Rows from block 3 of a small multi-label image tagger, named by matrix and row number. Rows with one number within an expert belong to one neuron, the router's apart. Each number is 128 + 32 x the weight over its row's rms, rounded and kept within 0 to 255. All counts start at 0.
Before each expert's rows are labels from the 100 images, of 14976, where the router gives the expert most weight on average: "strongest on" is what is common among them. Only what is clearly more common there than usual is listed. The data: photos of plants, animals and fungi (iNaturalist).
# router: router (model.blocks.3.mlp.router.weight, 4x512, trained with AdamW), inputs 222-295
# up: expert up (model.blocks.3.mlp.up, 4x256x512), inputs 222-295
# down: expert down (model.blocks.3.mlp.down, 4x512x256, transposed), outputs 222-295

# expert 1
strongest on: phylum Arthropoda
router.1 [133 131  93 149 185 157 188 113 115  81 137 121 125 177 216 154 100 133 107 124 112 113 120 114 147 169 152 111 204 155 114 154 134 135 111 155 154 176 160  99 139 139 164 153  57 106 123 155  75 106 123 142 101  92 110 166 100 114 170 135 164 109 103 188 106 158 136 111 123 143  97  47 110 157]
up.0 [ 97 133 109 116  98 110 138 155 118 124 153 126 138 163 149 137 121 127 130 121 166  97 107 139  74 117 149  39 147 117  99 169 148 178 134  91 138 118 107 163 187 125 111 127  85 144 138 116 148 101  80  78 119 164 187 128  59 160 152 156 162 147 122 144 141  93 100 158 148  78  88  92 145  93]
down.0 [160 135 112 153 152 144  69 153 149 129 131  63 149 170  48 126 139 153 127 139 121 104 144 126 121 117 123 102 129 124 135 155 137 139 109  77 125 162 152 129 162  84 142 225 134 135 169 117 120 143 133 117 188 147  96  98 182 211 178  58  74 130  81 133 140 130 115 161 197 156  92 122 115 126]
up.1 [152  91 136 200 120  89 140 172 154 139 108 122  98 105 141 111 113 173 137 122 103 140 103 130  98 106 123 158 154 144 115 132 123 158  99 141  30  81  61 134  80 145 174 134 149 139 115 145 112  90 162 115 155 194 145 100  94 136  98 133 142  92  91 145 140 119 144 142  94 143 169 165 117 120]
down.1 [121 216 145 109 132 164  77 156 191  99  57 124 119 126 187 136 108 182 121 128 114 158 124 188 165 144 150 144 162  96  92 115 152 101  97 171  89  65 166 124 171 156 112 150  71 116  83 155  88 155 115 157 147 125  80 129 135  91 169 130 108  87 153  76 114 212 168  88 148 177 111 127 111 153]
up.2 [139  92  54 134  98  50 151 174 160 113 138 105 181 116  88 123  96 125 140  85  96 120 108 104 135 144 127 165 113 122  56 150 102 132 138 119 155  73 100 127 116 103 124 128 191 108 132 131 215 111 102  97 150 153 116 120  69 133  75  95 137 113 150 141 113  97 113 140 133 144 163  95 180 119]
down.2 [119 124 155 162  82 161 111 129 120 107  89 126 144  96 175 147 106 146 160  98 129 117 151 119 115 136 147 117  85 103 141 119 166 108 117 130 166 147 114 145 114 165 181  66 119 115 109 186 198 151 115 153  75 160 120 114 142 149 104 192 148 155 114  97 136 147  96  86  90 156 150 151 147 177]
up.3 [ 81 105 101 181 132 144 130  76 133 125 112 101 121 147 135  52 134  71 135 144 132 132 158  55 138 102 127  71 115 113 118  45 153 171  96 153  38 127 159 124 118 136 130 138 123 212 147 112 130 221  95 111 128 130 108 182  59 157 139 145  91 162 133 142 102 146 156 110 131 130 127 109 163  83]
down.3 [106 100  98 163 120 143 122 122 128 123 181  71 114 140 184 109 132  42  63 145 140 121  82 101 103 206 128 162  99 108 139  61 166 145 117 154 109 152  64 114 102 115 123 142 129 147 160 145 174 132 173 120 154 124 149 121 136 135 144 125 134 188  78 119 133 229 139 124 156 122 129  69 116 123]
up.4 [101  86  89 142 110 131 177 107 100  93 132 138 147 147  59 117 143 160  90 143 137  61 118 141 118 186 182 102 125 150  89  92  98 122 110 137 255  89  97 118 104 122 140  95 135 145 112 118 154 151 168 187  95 199 119 127 155 136 152 138 165 155 160 134 124 149 115  69  75  94 133  75 160 202]
down.4 [124 125 143 119 136 137 129 117 121 130 153 130 127 194 158 147 111 159  85 157 113  82 158 121 122  87 130 140  86 130  71 117 104 117 133 138 102 159 165 146 125  96 106 125 117  79 115 209  81 119  56 151 153 165 127 103 105 111  98 176 124 117 109 155 108 131 108 105  71  86  66 138 180  86]
up.5 [118  96  88 149  58 180  89 118 223 123 141 119 105  93 131  90 166 130 156 156 154 126  70 185 128 115 121 135 135 120 134 124 136 152  87 116  86 165 167 160 124 109 120 177  92 125  98 117  95  69 213 155 100 133  46 185 169 124 125 147 111 173 167  84 139 142  99 162 129 104 157 144 118 129]
down.5 [132 113 139  91 147 105  80 141 172 139 192 192 112 151 155 130  81 117 105 121 143 123 200 113 119 108  93 115  85 124 154 134  86 136 151 113 131 131 157 121 234 123 135 122 121 150 165 123 123 181 167 110 129 138 147 148  66 174  88  92 147 101  93 118  98 117 144 156  64 109 128 129 137 115]
up.6 [144 143 179 141 106 121 100 125 148 162 106 143 166 144  87 141 127 176  81 130 174 154 138 102 109  94 137 175 118 138 121 104 119  79  80 130 138 174 151 169  57 163  78 105 119 153 179  93 119  68 126 106 114 117 139 138 191 126 129 145  86 198 127 131 131  98 144 109 177 155  87 118 149 150]
down.6 [180 115 137 132 109 134 132 102 144 148 194 194 128 123 122 145  87 112 131  73 127 105 112 147 116  55 108 114 131 119 186  80 115  90 121 124  98 101 138 137 100 124 142 152 128 105 103 177 110 111 112  86 187 123 117 123 131 138 109 180  87 109 117 190 154 148 115 125  97 141 137 128 155 111]
up.7 [130 117 128 113 159 122 190 130 120 142 137  94 148 123 138 170 148 118  85 144 138 125 140 109  97 129 122 113 116 130 145 117 161 130 106 141 125  81 164 108 125 132  68 138 112 149 121 129 117 153  65 153 122 141 172 155 161 230 105 148 160 129 161 139 148 170 113 110 151 139 148 126 125 101]
down.7 [112 128 124 104 115 125 201 213 128 211 122 160 139  93 114  83  87 144 125 132  86 143 124 154 106 115 158 184 136 182  98  72 143  83  83  88 241 152 156 118 127 134 157 163 166 157 139 116 139  93 133 120  71 153  83  78 144 113 159 134 112 132 132 113  75  76  87 113 165 149  87 160 137 124]
up.8 [ 78 108 122 100 109  93  81  86 156 130 177  90  72 108 132 137  90 125  84 136  82 112 154 156 111  89 106 183 158 134 120 175 123 117  72 144  92  88 120 108  77 109 116 210  32 132 130 133  85 125 102 124 125 126  94 134 186 120 116 169 160 142 181 156  87 113  91 144 112  91 107  97  90 131]
down.8 [104 139  93 166 153 113 138 127 117 141 114 121 121 158 120 150 128 197 150 126 114  60 105 124 118 143  35   0 171 148  57 131 152 124 194  93 178 139 125 132  91 142 137 115 152 144 166 120 182 153 130 102  68 171 101 117 153 133 199 165 142  98 138  91 163 112 154  73 175 162 114 118 125 148]
up.9 [111 165 146 140 122 124 103 149 104 117 123 139 147  91 153  87  82 128 153 180  93 157 120 121  87 175 177 113  98  94 165 165 146 111 131 143 103 187 180 124 116 162 175 178  73 159 170 142 119  92 105 120 115 111 143 104 125 171  97 143 153 145 192 144 178 158 109 139 162 151 123  87  98 123]
down.9 [ 95 113 132 119  53 123  94 102  37 133 101  97 113 105  51 210 102 145 160 164  86 158  81 143  41  93 114 102  70  90 157  83 121  98 163  91 198 143 124 122  83 194 155  93 157 136 116  96 133 141 127 140 144 147 126 172 181 143 106 163  96 121  72  86 157 139 165 110 160 170 122 140 122 126]
up.10 [127  81 127  63  60 126 163 164 118 185 110 104 134 105 191 178 146 119 143 221  96 128 118 150  94 151 103 107  86 116 111  87 120 154 166 102 164  98  87  99 168 138 110 137 149 101  85 122 143 182  98 115 131  53 130 117  88 141 130 147  50 134 158 108 158 136  65  84 148 131 124 130  88 141]
down.10 [116 118 114  97 165 131  97 155 103 112 100 148 126  89 166  82  96 125 112 162 109 147  58 154 104 139  71  74 167 169 127 128  90 142  98 172 115 148 126  76 101 136 128 202 147 162 175 124 143 144 155  86 141 166 179 134 227 120 180 131 153 161 101 123 138 125  94  73 136 189  65 103 178 156]
up.11 [148 144  91 101  90  67  65 166  78  79 126 105  97 122 136 154 121 132  89 148 117 104 152 128  85 142 137 137 165 140 130  83 124 144  93  94 108  53 121 163 237 150 116 122 126 123 118 152 131 121 138 150 134 165 145 127  74 123 145 132  93 184 182 108 120 110 138 170 113 121 128 109 143 139]
down.11 [151  69 154  80 171 156  90  80 145 100 122 122 134 102  96 156 100  94 104 126 105 135 117  90 121 127 159  93  68 118 145 117 121 150 123 193  95 145 162  91 141 118 115 123 101 168 149 170  86 179 128 134 151 133 150  83 147 137 131  90  53 134  96 126  79 121 146 126 109  78 112 108 178 123]
up.12 [125  69 118 120 101 142  90  93 127 179  87  78  97 124 143 129 108  92 118 112 166 110 125 112 198 102 134 133 169 132 135 133 134 135 172 136 154 115 103 151 104 126 119 149 122 153  92 137 117 143 182 120 110  75 127 173 118  44 104 161 146 122 113  98 107 209  99 113 102 126 143 119 127 120]
down.12 [ 74 184 133 166  87 124 130 132 132  79 117  92 116  86  95 127 129 149 107 186 104 120 149 134 128 147 160 108 167 100 144 142 175 121 132 112 143 132 175  92 118  96 117 103 117  97 124  65 106 158 106  85 102 101 111 124 172 134 189 109 106 104 110 101 151 111 132  74 123 102 139 154 144 119]
up.13 [ 66 132 119 139  79 106 134 183 121  74 128 141 131 118  56 133 132 137  94 131 104 130 110 162 125 132  88 158  67 143  93 125 117 149  99 101 182 116  67 137  63 112 121 128 184 133  75 141 146 114 132 141 128  91 132 170 126 140 114 126  66 124 137 147 124 134 176 121 120 132  94 146 128 144]
down.13 [ 91 151 144 151 169 105 123 106 122 145 134  50 180 163 115 101  89  81 142 117 147 148 134 164 182 141 148 212 176  74 118  90 120 113  87 103 125 190 162 124 148 178  93 116  83 158 112  96  65 129 135  82  84  85 146 158 200 115  99 205 150 107 105 103 142 187 145 126 124 135 164 145 153  70]

# expert 0
strongest on: class: Aves; order Accipitriformes; family: Accipitridae
router.0 [107 117  63 113  88  90  79  97 124  93 193 199  90 117 112 157 117 119  98 123 121  58  87 158  90 135 112 129 107 153  80  68 139 110 157 160 155 179 127 136  45 123  94 160 102 105 137  71 218  59 120 109 138 179 157 190 144  87  82 127 107 142 127 132 136 179 132 179 164 149 118 110 121 107]
up.0 [143 140 128 141 149 160  82 153 122 175 127 189 139 118 133 119 128 139 151 167 141 121 149 117 120 115 127 100  87 135  85 169 157 145 141 168 132 106  96  95  49 104 192 137 176 159 157 134 108 204 142 163  99 139 171 101 133 116 119 125  40  87 174 188 119 108 130  83  70 190 121 147 118 146]
down.0 [104 128 137 123 114 138 140  70  88  99 116 105 104 145 150 130 125 163 144 185 127  43  95 143 141 105 122 103 140  91  85 111 136 116 170 153 132  61 160 116 213 153 141 113  74  81 142  55 133  93 132  46  99 103 108 146 120 157  72 112 116 195  82  97 166 109 130 133 135 137 128 110 118 137]
up.1 [113  90 183 157 105 117 152 207 125 102 153  82 152 156 100  16 137 113 134 182 129 158 136 122  96 166 188 121  84 140 184  79 118 127 151 104  72 124  85 197 149 150 138  87  93  98 124 137 132 187 123 148  88 139 120 143 166 116 138 127 135 127 142  95 108 103 129 144 128 148 125 144 149 145]
down.1 [172 108 143  91 148 180 151 166 111 132 148 114 107 121 109 195  93 160 130 167 119 121  99 178 134 127 104 138 124 157 135 136 119  90  41 124  92 128 156 120 123 140 215 137 187 173 163 159  98  79 132 125 136 108 136 144  62 152 101 137 103 130 151 158  90 106 164 130 156 120  93 204 129 104]
up.2 [113 154 149 108 123 108 164 101 155 116 135  98 111 120 133  45 104 116 123 101 120 107 191 110 116 136 159 119 138  90 146 151 135 181 108 120 141 166 151 160 131 136 113  99  91 143 161 167 131 116  85 119 154 125 143 120 129 117 122 156 255 110 155 130 132 118 126 131 144 117 136 154 148 136]
down.2 [143 128  41 105 133  88  94 103 161  91  96 134  88 128 116 118 114  99  83 107 153 195 120 151 157 177 103 162 160  95 137  92 113 106 173  88 136 134 148 155 108 133 117 145 140  90 157 115 118 163  87  72 135 120  86  87 125 189 140 109 152  92 110 194 142 103  87 184 113 118 138 133 126 139]
up.3 [113 160  68 198 159 126 138 169 136 123 112 110 157  89 151 113 166 151 129  61 137 121  94  54 121 109 122 102 112 128 104 220  87 164 136 121 109 113 156 130 134  82 158 121 146 123 106  60 131  83  75  86 136 170 116 130 108 137 133  95 171 140 187 112 101  93 124 150 141 122 112 144  97 122]
down.3 [133 134 143 137 107 156 107 171 114 128 191 129 179 137 153  75 148  88  94 141 127 129 171 107 152 117 176 179  99  80 114 146 140 115 110 154 153 107 146  83 123 163  95 129 170  88 175  50 175 158 166 147 136 180 121 132 165  85 107 156  44 145 127 160 101 163 164 130  75 100 141 131 128 154]
up.4 [141 104 107 119 208 105 124 135 103 189 101 139 126 136 122  34 122 152 178 164 143 165  70 176 159 131 112 129 169 118 181  79 187 101 108 163 181  87  89 167 167 162 160 134 138 127 148 135  91 109 112 193 111 102 139 105 144 113 151 116 215 118 173 146 140 174 110 125 123 184  92 128 145 137]
down.4 [178 125 167 169 151 106 106  96 149 134 102 145 120 122 105 126 134 184 103 116  95 191  68  79 133 177 132 146 105 177 150 142 203 148 116 142 160 146 135 126 105 131 118 114   9 106 132 120 139 152  94  92 135 118 154  88  82  96 111 153 159 135 146  90 142  86 119 241 102  69 182  88 117 157]
up.5 [ 94 129 169 181 161 134 121 131 137 120 153 171  96 128  63 112  81  96 178 192 150 144  88 185 138  99  87 141 151 118 157 114 140 141 169 143  96  98 133 155 158 152 145 144 138 179  86 141  92 159 145 113 112  83 105 104 123  98 145 112 142 127 125 127 132 131 111 132 148 125  63 132 146 125]
down.5 [195 111 174 123 147 153 125 146 113 107  85 116 111 115 121 134 122  82 103  58 123 197 113 126 155 135 106 150 159  90 160 108 132 114 102 135 130 151 148 163 107 194 147 119 109 124 189 109 126 119 229 129 163 125 162 120 176 133 195 104 112 144 132 152 180 141 172 124 138 128 188 152 137  87]
up.6 [143 109  60  87 109 185 144 155 148 197 124  94 124  95 159 139 119  88 154 153 122 119 167 116 144  92 106 130 107 152 101  97 104 148 147 133 105 147 199 143  91  93 113 130 113 150 140 154 144 172 152 101 144 198  98  87 132 126 112 101 122 133  14 160  94 124 142 133 164 124 127 171 112 163]
down.6 [155 161 120 108 113 138 143 142  72 104 186 153 138  81 175  96 114 102  59  76 133  90 140 128 164 122  93 124 152 131 140 175 121  72 147 157 142  94 115  92 107  90  95 145 128 137 135 131 129 137 141 122  87 108 148 170 136  82 152 102 128  79 123 117 220 186  46 107  90 113  98 173  66  54]
up.7 [120 107 101 158  32 141  88  99 222 144 146 143 153  98 123 127 173 101 161 120 128 106  50 114 120 161  66 151 129 125 139  85 110 144 167 141  90 124  97 221  61 122 131 110  81 106 117  94  94 143 146 139 134  56 130 174 181 115 127 121  93  76 119 158 128 136  69 135  69 119 122 187 132 173]
down.7 [121  51 145  95 169  84  94 255 129  46 170 190 149 147 152 162 116 101 143 122 166 157 169  52 204 104 163 113 122 133 145 168 128 156 110 189  99  97 170  86 168 133 105 137 194  98 173 165  90 149 133 128 114 181 158 146 174 156 125 134 131 150 129 149 122  97 134 162 155 109 146  70  84 109]
up.8 [ 53 112 183 148 164 185 105 172 118 145  89 161 129  73 146 229 138  85 148 152 195  91  49 140 114 169 114 185  77 160 134 137 163 214 179  75 157  88 154 166 106 153  90 162  91 152 173 110  89  90 155 147  84 157 136 126 113 120 118  87 105  98 160 170 106 142 123 159 118 121 137 158 128 148]
down.8 [102  90 114 162 141  98 124 142 145 149 124  60 104 106 120 145 136 153 144 136  95 156 190 123 120 104  87 126 123 106  93  97 124  96 131 120 131 154 108  99  84 128 113 145 153 189 157 137 103 112 140  66 114  67 113 119 210 138 114 118 167 162  98 125  65 129 117 114  65  62  99 108  63 184]
up.9 [113 113 182 129 146 161 159 207 170 140 114 132 111 141 128 128  90 126  93 172 199 142 150 127 127 124 178 157 129 130 154  82 170 159 211 107 152 139 125 101 116 169 158 110 142 135 168 180 106 123 150  95 143 192  99 129 182 156 191 168 128 108 125 127 129 122  87 133 190 180 112 148 134 130]
down.9 [140  86  80 152  84 139 121 140 131  59 200 144  97 117 121 115 118 194 115 148 124 135 149 184 105 133 119  73 185 131 103 135 169 134  96 123  99  72  66 125 115 117 140 108 145 183 131 137 131  94 126 162 135 134 156 116 162 109 135 113 105 134  79 127  61 162  97 161 118  70 151 129 138 132]
up.10 [152  71 159 105 109 135 129 173  87 130  99 120 139 115  85 154  93 156 172 130 102 154  99 145  76 136 131 136 143 124 100 141 110 177 125 104 204  98 160 110 103 129 110 135 153 156  80  87 146  89 173 127 147 107 148 121 178  81 120 101  85 135 121 114  83  76 186 130 116 116 101 157 118  93]
down.10 [ 70 140  72 171 114 130 100 123 122 159 116 125 129 131 140 142 140 174 141 106 127  54 143  88 114 129 145 170 137 153 145 119 119 144 123 158 133 107 102 140 198 122 136  84 139 130 125 128 120 107 130 140 157 108 167  91 135 143  99 110 130  30 160 115 105  94 174 177 176 134 160 132 140 142]
up.11 [175 173 100 122 136 151 102 101  64 143 150  89  90 101 103 169 130 119 173 161 175 104 121  78 162  97 139 147 126 142 104 131 157 135 109 152 137 105 105 153 123 150 169 146 124 129 126  94 135  91 144 157 115 218 114 167 148 171 138  78 148 124 146 111 100  80  34 163 159 136 144 111 172 133]
down.11 [100 112 101  94 112 179 114 162 114 116 212 115  98 125 135 166 154  68 213 123 181 102 164  83 101  78 133 115 153 107 101 145 134 159 149 151  74  84 143 123 148 125 107  57  91 122 142 119 109 124 139  86 156 191  87  94  91  81 183  99 153 155  56 118 151 140  80 117 124  61  83 149 113 139]
up.12 [ 88 139 131 100 116 156 145  50 184 139 127  63 207 140 102 111 148 137 140 138 117 136 179 112 143  92 148 104 124 106  66 156 140  94 100 114 131 165 131 174 105  87 165 109 182 105 123 102  80 147 144 163  84 115 117 109 164 149 146 116 103 108 150 160 140 134 104  93 102 119 111 142 166 148]
down.12 [ 96 124 123 134 110 108 115 125 148 161  98 161 148 110 175 148 115 172 171 132 134 144 121 146 102 175 146 119 148 184 140  71 104 163 136  98 162 129 166 124 185 134  72 136 175 178 163 109 140 127 129 134 166 158 138  82 112  90  98 138 171 151 125  90  97 132 182 164 127 119 151 143 139 150]
up.13 [140  97 130 162 148 115  93  73 119 121 150 138 134 101 121 141 117 125 113  95 116  93 117  83 103  91 184  73  87 119 116 175 137 129 112  85  75 108 108 123  87  94  94 150 217 138 169 106 138 133 102 108 126 145 157 105 116 142 143 113 107 108  76 141 114 197 135  76 103 102 158 137 151 123]
down.13 [126 178 132 118 164  93 121 156 126 111 106 128 161 105 168 109 128 133  81 142 127 158 169 171 158 113 133 164 126  85 138  87 109 118 122 105 108  55 100 103 145  88 189 102 129 149 175 110 114 140 148 143 151 139 108 143 159 134  58 123 135 157 182 121 152 135 149 106 168  99 148 136 120 153]

# expert 2
strongest on: kingdom Plantae; phylum Tracheophyta; class Magnoliopsida
router.2 [116  94  97 125 115 120 139 100 143 160  76 139  91 144  92 104 173 111 173 119 136 140 163  92 161  64 180 138  97 108 124  85 129 139  98 116 150 101  92 129 110  90  80  78 160 145  93 131 184 161 140 121 186 140 124  96 101 136 123 138 144 164 117  69 117 136 108 111  89 124 161 187 132 113]
up.0 [ 99 101  82 124  64 144 151 163 166 114  60 121 178 114 148 118 114 102 144  85 158 153 158 227 146  97  82  97 160 128  87 114 159 146 137 100  74  97  82 121 173 109 134 137  54 143 131  97 127  93  75 115 134 181 126 148 146 155 135 168 102 120 150 104 132 145  81 117 109 112 147 119  71 138]
down.0 [108 105  60 164 184 184 162 136 146 186  89 100  82 218 135 121 102 100 128 109 118 122 178 139 111 177 192 157 164 142 145  69 159 131 162 104 140 115 142 111 129  84 102 101 146 111  98 116 123 130 107 138 114 116 154  74  48 114 115  44 137  70 135 151 168 100 150 143 163 170 176 122 151 127]
up.1 [112 180 155  69 116 153 193  72 156 122 130 108 163 197 107  72 135 103 107 103 121 107 221 131  76  99  81 161 111 134 168 130  92 113 106  57 117 108 168 130 133 101 102 126 161 126 119 127 128 213 115 115  88 160 110 159 109 169 134 145 134  99 111 142 137  95 108 112 148 146 114 156 134 100]
down.1 [167 129  86 119 136  35 161 104 104 160 177 108 127  95 113 143 169 126 121 134 113 128 122 213 148 129 148 193 132 170  64 132 112 155 141 164 156 117 136 119 127 118 103 169 111 162 127 181 103 172 130 116 174 135 150  74 120  68  81 151 170 113 120  92 156 106 131 151 130 101 116 112 234 148]
up.2 [139 160 133 144 155  96 102  99  67 133 100  34 140 134 127 152 106 128 145 116  90 133 153 137 100  93 119 131 113 142 110 175 124 120 117  84 102  77 146 134 155 136 246 142  91  97 133 171 186 160 126 121 138 111 116 138 122 144 122  94  62 158 170 128 157 149 129 122 130 122 141 128 117 150]
down.2 [ 81 166 143 136 156 166 184 185 136 170 114 187 131 142 130 129 151 120 133 174 116 163  64 137 122  95 126 136 135 155 129 152 112 156 135 111 114  86 162  86 136 153 180  95  95  99 166  92 113 130 167 203 150 160 153 135 110  91 181  98 139 110 134 159 133 127 143  65 132 128 162 134 211 164]
up.3 [132 128  34 129 181 105 105 159 101 140 121  96 193 122 125 173 112 103 125 144 115 125 185  98 195  92 149 149  86 125 107 141 196  85 149 108  46  87  44 117 172 146 144 108 112 129 152 104 106 180  94 165  70 146 144 123 135 168 158  93 118  89 130  54 155 124 176 121 161 153  88 108 195 192]
down.3 [179 137  96 109 120 158  83 101 153 142  93 131 100 122 109  61 155 162 105 106 131 158 163 150 119 205 173 212 136 142 162 103 134 122 120  90 122  94 187 121 111 189  85 163 140  94 117 117 124 149 155 156 137 153 114 106  86 117 159 107 120  83 173 126  99 149 152 159 134 140 115 115 186 154]
up.4 [ 75 150 145 144  66 168  88 138 194 116 122 122 154 140 161 139 168 104 175 106 115 154 131 108  75 182 143  78 160 144 132   0 128 104 156 156 125 114 116 144  90 146 153 110 131  95 145 123 143 184 135 139 131 109 113 129 134 106 115  84 122 106  95 153 137 187  78  77 116 117 145 138  95  85]
down.4 [ 84 149 143 147 156 130 106 100 134 125 125 172  95 185 143  96 142 132 136  92  82 132 141  96 118 108 172 179 164 100 120  98 120 114  90 170 133 117  87 110 156 163 158 150  81 153 154 124 154  91 102  83 144 134 115  71 114 106  78 124 152 101 129 137 126 138 120 140  86 109 146 151 141  89]
up.5 [160 155  48 148  77  86 149 109 128 143 124 133 133 115 148 155  63 187 173 141 120  91 131 107 160 148 168 131 115 151  95 183 109 172  38 140 103 166  59 140 119 104 137  99 126  93 121 125 108 125 125 158 133  98 121 107 124  67 132 166 114  93  99 101 129  96  67 131 156 119  88 140 154 116]
down.5 [155 144 155  99 171 165 127 135 137  83 146 150 100 163  83 119  90 123  95  89  97 116 172 123 131  91 120 167 138 116 115 138 137 149 134 117 205  45 126 125 158  85  88 145  81 119 124 172  46 135 135 124 103 126 114 147 147 143 123 139 162  82  88 132 133 118 129 144 135 102 103 170 112 103]
up.6 [142  95 105 163 123 120 156 157 107 130 156 116 148  74 166 141 139 140  87 110 150 128 139 141 104 122 182  99 112 125 165 113 150  85 129  73  94  89 106 143 140 155  69 144 120 187 136  91 132 116 179 119 133 156 120 178  33 130 156 135 138 126 203 162 103 113 122 153 126 124 110 102 119 175]
down.6 [142  88 129 145 109 119 104  83  80 108 147 143 156 135 147 134 131  80 123 115 160 137 103 181 125 124 151 180 116 107 129  83 149 202 172 128 153 133 183 122 113 160 121 119 151 102 136 133 114 139  73 167 151 137 149 128 139 136 127  66 136 162 107  91 105 117  71 133 150 185 160 172 158 152]
up.7 [ 79  84 121  85 136 121 200 139 121  94 105 109 137 149 152  89 153 120 114 149 137 114 119 131 171 106 126 100 112  98 110 150 125 106  76 113  30 156 135 163 135 119 146 167  95 146  65 138  63 166 144 132 109 161 121 131 197 116 119 168 116  96  98 105 136 168 123 120 145 114  97 151 131 113]
down.7 [179 179 160 163 152 111 106 118 163  90 145 140  80 138 176 136 110 132 116 109  95 152 123 157 153 162 118 175 121 135 119 145 121 165 100 124 199 173  82 142 114 198 125 156 103 255 192 173 156 111 138 156 153  95 120 121 156 133 144  60 143 146  96 180 195 175 137 110 101 107 173 141 121 118]
up.8 [144 195 101 143 167 100 106 120 105 154 120  98 117  87 118 204 139 154  82 149 124 124 108 151 146 106 119  87 139 106 108 142 119 108 107 125 144 161  91 132 137 159 194 136  52 142 147 111 109 128 110 137 156 159 125 166 135 136 124 165 144 102 160 200 156  92 124 127 106 137 129 136 108 176]
down.8 [129  82 125 145 158 144 141 113  71  48 169 125  87 164 152 117 138 122 114 166 137 153 161 160 109 125 140 164 102 149 177  95 152  99  98 202  62 110 116  71 176 129  98  85 136 100 132 107  63 118 144 117 107  97 105 126 111 160  75  88  90 140 137  99 107  79 123 119 144  77 178 126 151 100]
up.9 [135 104  94  92  68  96 145 120 132 134  90 151 163 113 151 145 123 116 158 120 108 138 114 156  94 121 144 120 147 148 134  97 142 139 159 188 139 119 166 114 139 145 127 129  97 138 126 169 133 154 148 161 134  79 115 144 119 133 181 144 178 148 178 141 140 140 129 101 169 148 158 180 124 137]
down.9 [189 187 152 116  97 140 127 115 127 149  91  89 115  90 118 105  61 183 102 106 114  61 118 157 116 138  72 109 146 156 106 119  99 149 176 162  64  97 119 116 116 106 158 150 114 127 109 128 153 121 111  86 105  50 153 163 176 153 134 126 152  84 180 135  96 141 141 159 136 194 156 160 149 129]
up.10 [123 153 146 108  73 116 143  35 117 138 124 162 153 127 154  70 156 156 115 130 119 123 122 132 149  83  95 132 191  95 131 137 112 164 160 110 153 208 142 161 125 110 146 126 122 123  71 125 145 169 143  87 108  96  88 129 161 126 135 165 188 199  41 196 134 128  93 153  78  83 107 126 149 104]
down.10 [116 115  94 151 179 124 164 151 124  50 158  84 119 143  98 126 111 157 116 124 127 136 132 148 103 150 124  69 180 136 163 143 139  50  64 130 122  58  57 176 174 158 143 198 138 182 148 129  76 121  93  93 150 149 131 121 137 112 118  67 168 103 142 130 170 127 117  81 203 184 144 143 135 132]
up.11 [110 149 142 107 147 105 114 119 125 102 148 171  46 116 120 179 113  91 109 128  83 183 170 185  77 113 114 138 100  75  69  80 160 142 135  76 202 184 148 126 168 121  70 131 150 152 191 108 131 135 141  98 110 143 153 120 255 137  58 134  66 141 122 186 102 103 120 113 158  85 124 148 122 165]
down.11 [139 109 130 139 102 138 155 202  73 105 192 109  95 112  90 106  87 164 115 117 216 110 115  88 200 166  94 113 130 142 121 123 158  95 141 107  62 134 142 139 153 144 142 133 129 198 127 113 145 130 111 100 146 132  89 123 113 120  87 142 117 116 177 109  37  99 160 108  85 142 146 163 137 149]
up.12 [119 145  62  92 106 121 137 113 151  84  73  78  78 114 139 166 126 116 146 166 146 112 109 147 155 129  71 133  55 161 103 119 132 108 151 127 129 151 140 113  88 106 124 111 140 128 125 138 113 101 136  90 130  96 130 133 104 167 158  83 167 154 159 141 150 152 156 136 133 149 155 176 185 156]
down.12 [159 103 104 152 149 153 122 186 138 129 124  98  72 171 150 102  96 116  75 128 114 128 108  93 136 130 108 141 143 127  84  85 112 135 113 179 127 169 134 139 186 138 153 105 172 144 149 116 119 196 128 157 159 132 186 102 144  63 105 105  92 107 107 124 108 163 125  97 185 183  86 152 133 155]
up.13 [109 110 187 151 112 131 169  65 184 110 103 162 128 106 190 173 100 158 145 194 165 144  79 131 120 140  91 173 205 139 100  77 131 157 127  89  69  92 197 151  91 113 156 150 116 123 155 138 111 121 125 131 127 113 112 156 145 145 148 103 104  89  92 178 138  86 143  88 108 110 157 173 144 167]
down.13 [130 137 116 120 136 187  56 168 111 148 181  63 134 111 103 177 117 102 134 135 188 120 172 158 157 141 104 156  89 175 118 109 123 134  98 121 139 130 129 109 169 122 130 169 109  75 112 103  74 174 108 105 158  79 112 109 164 179  59 145 186 106 104 161  74 167  87 175  89 112 160 125 131  78]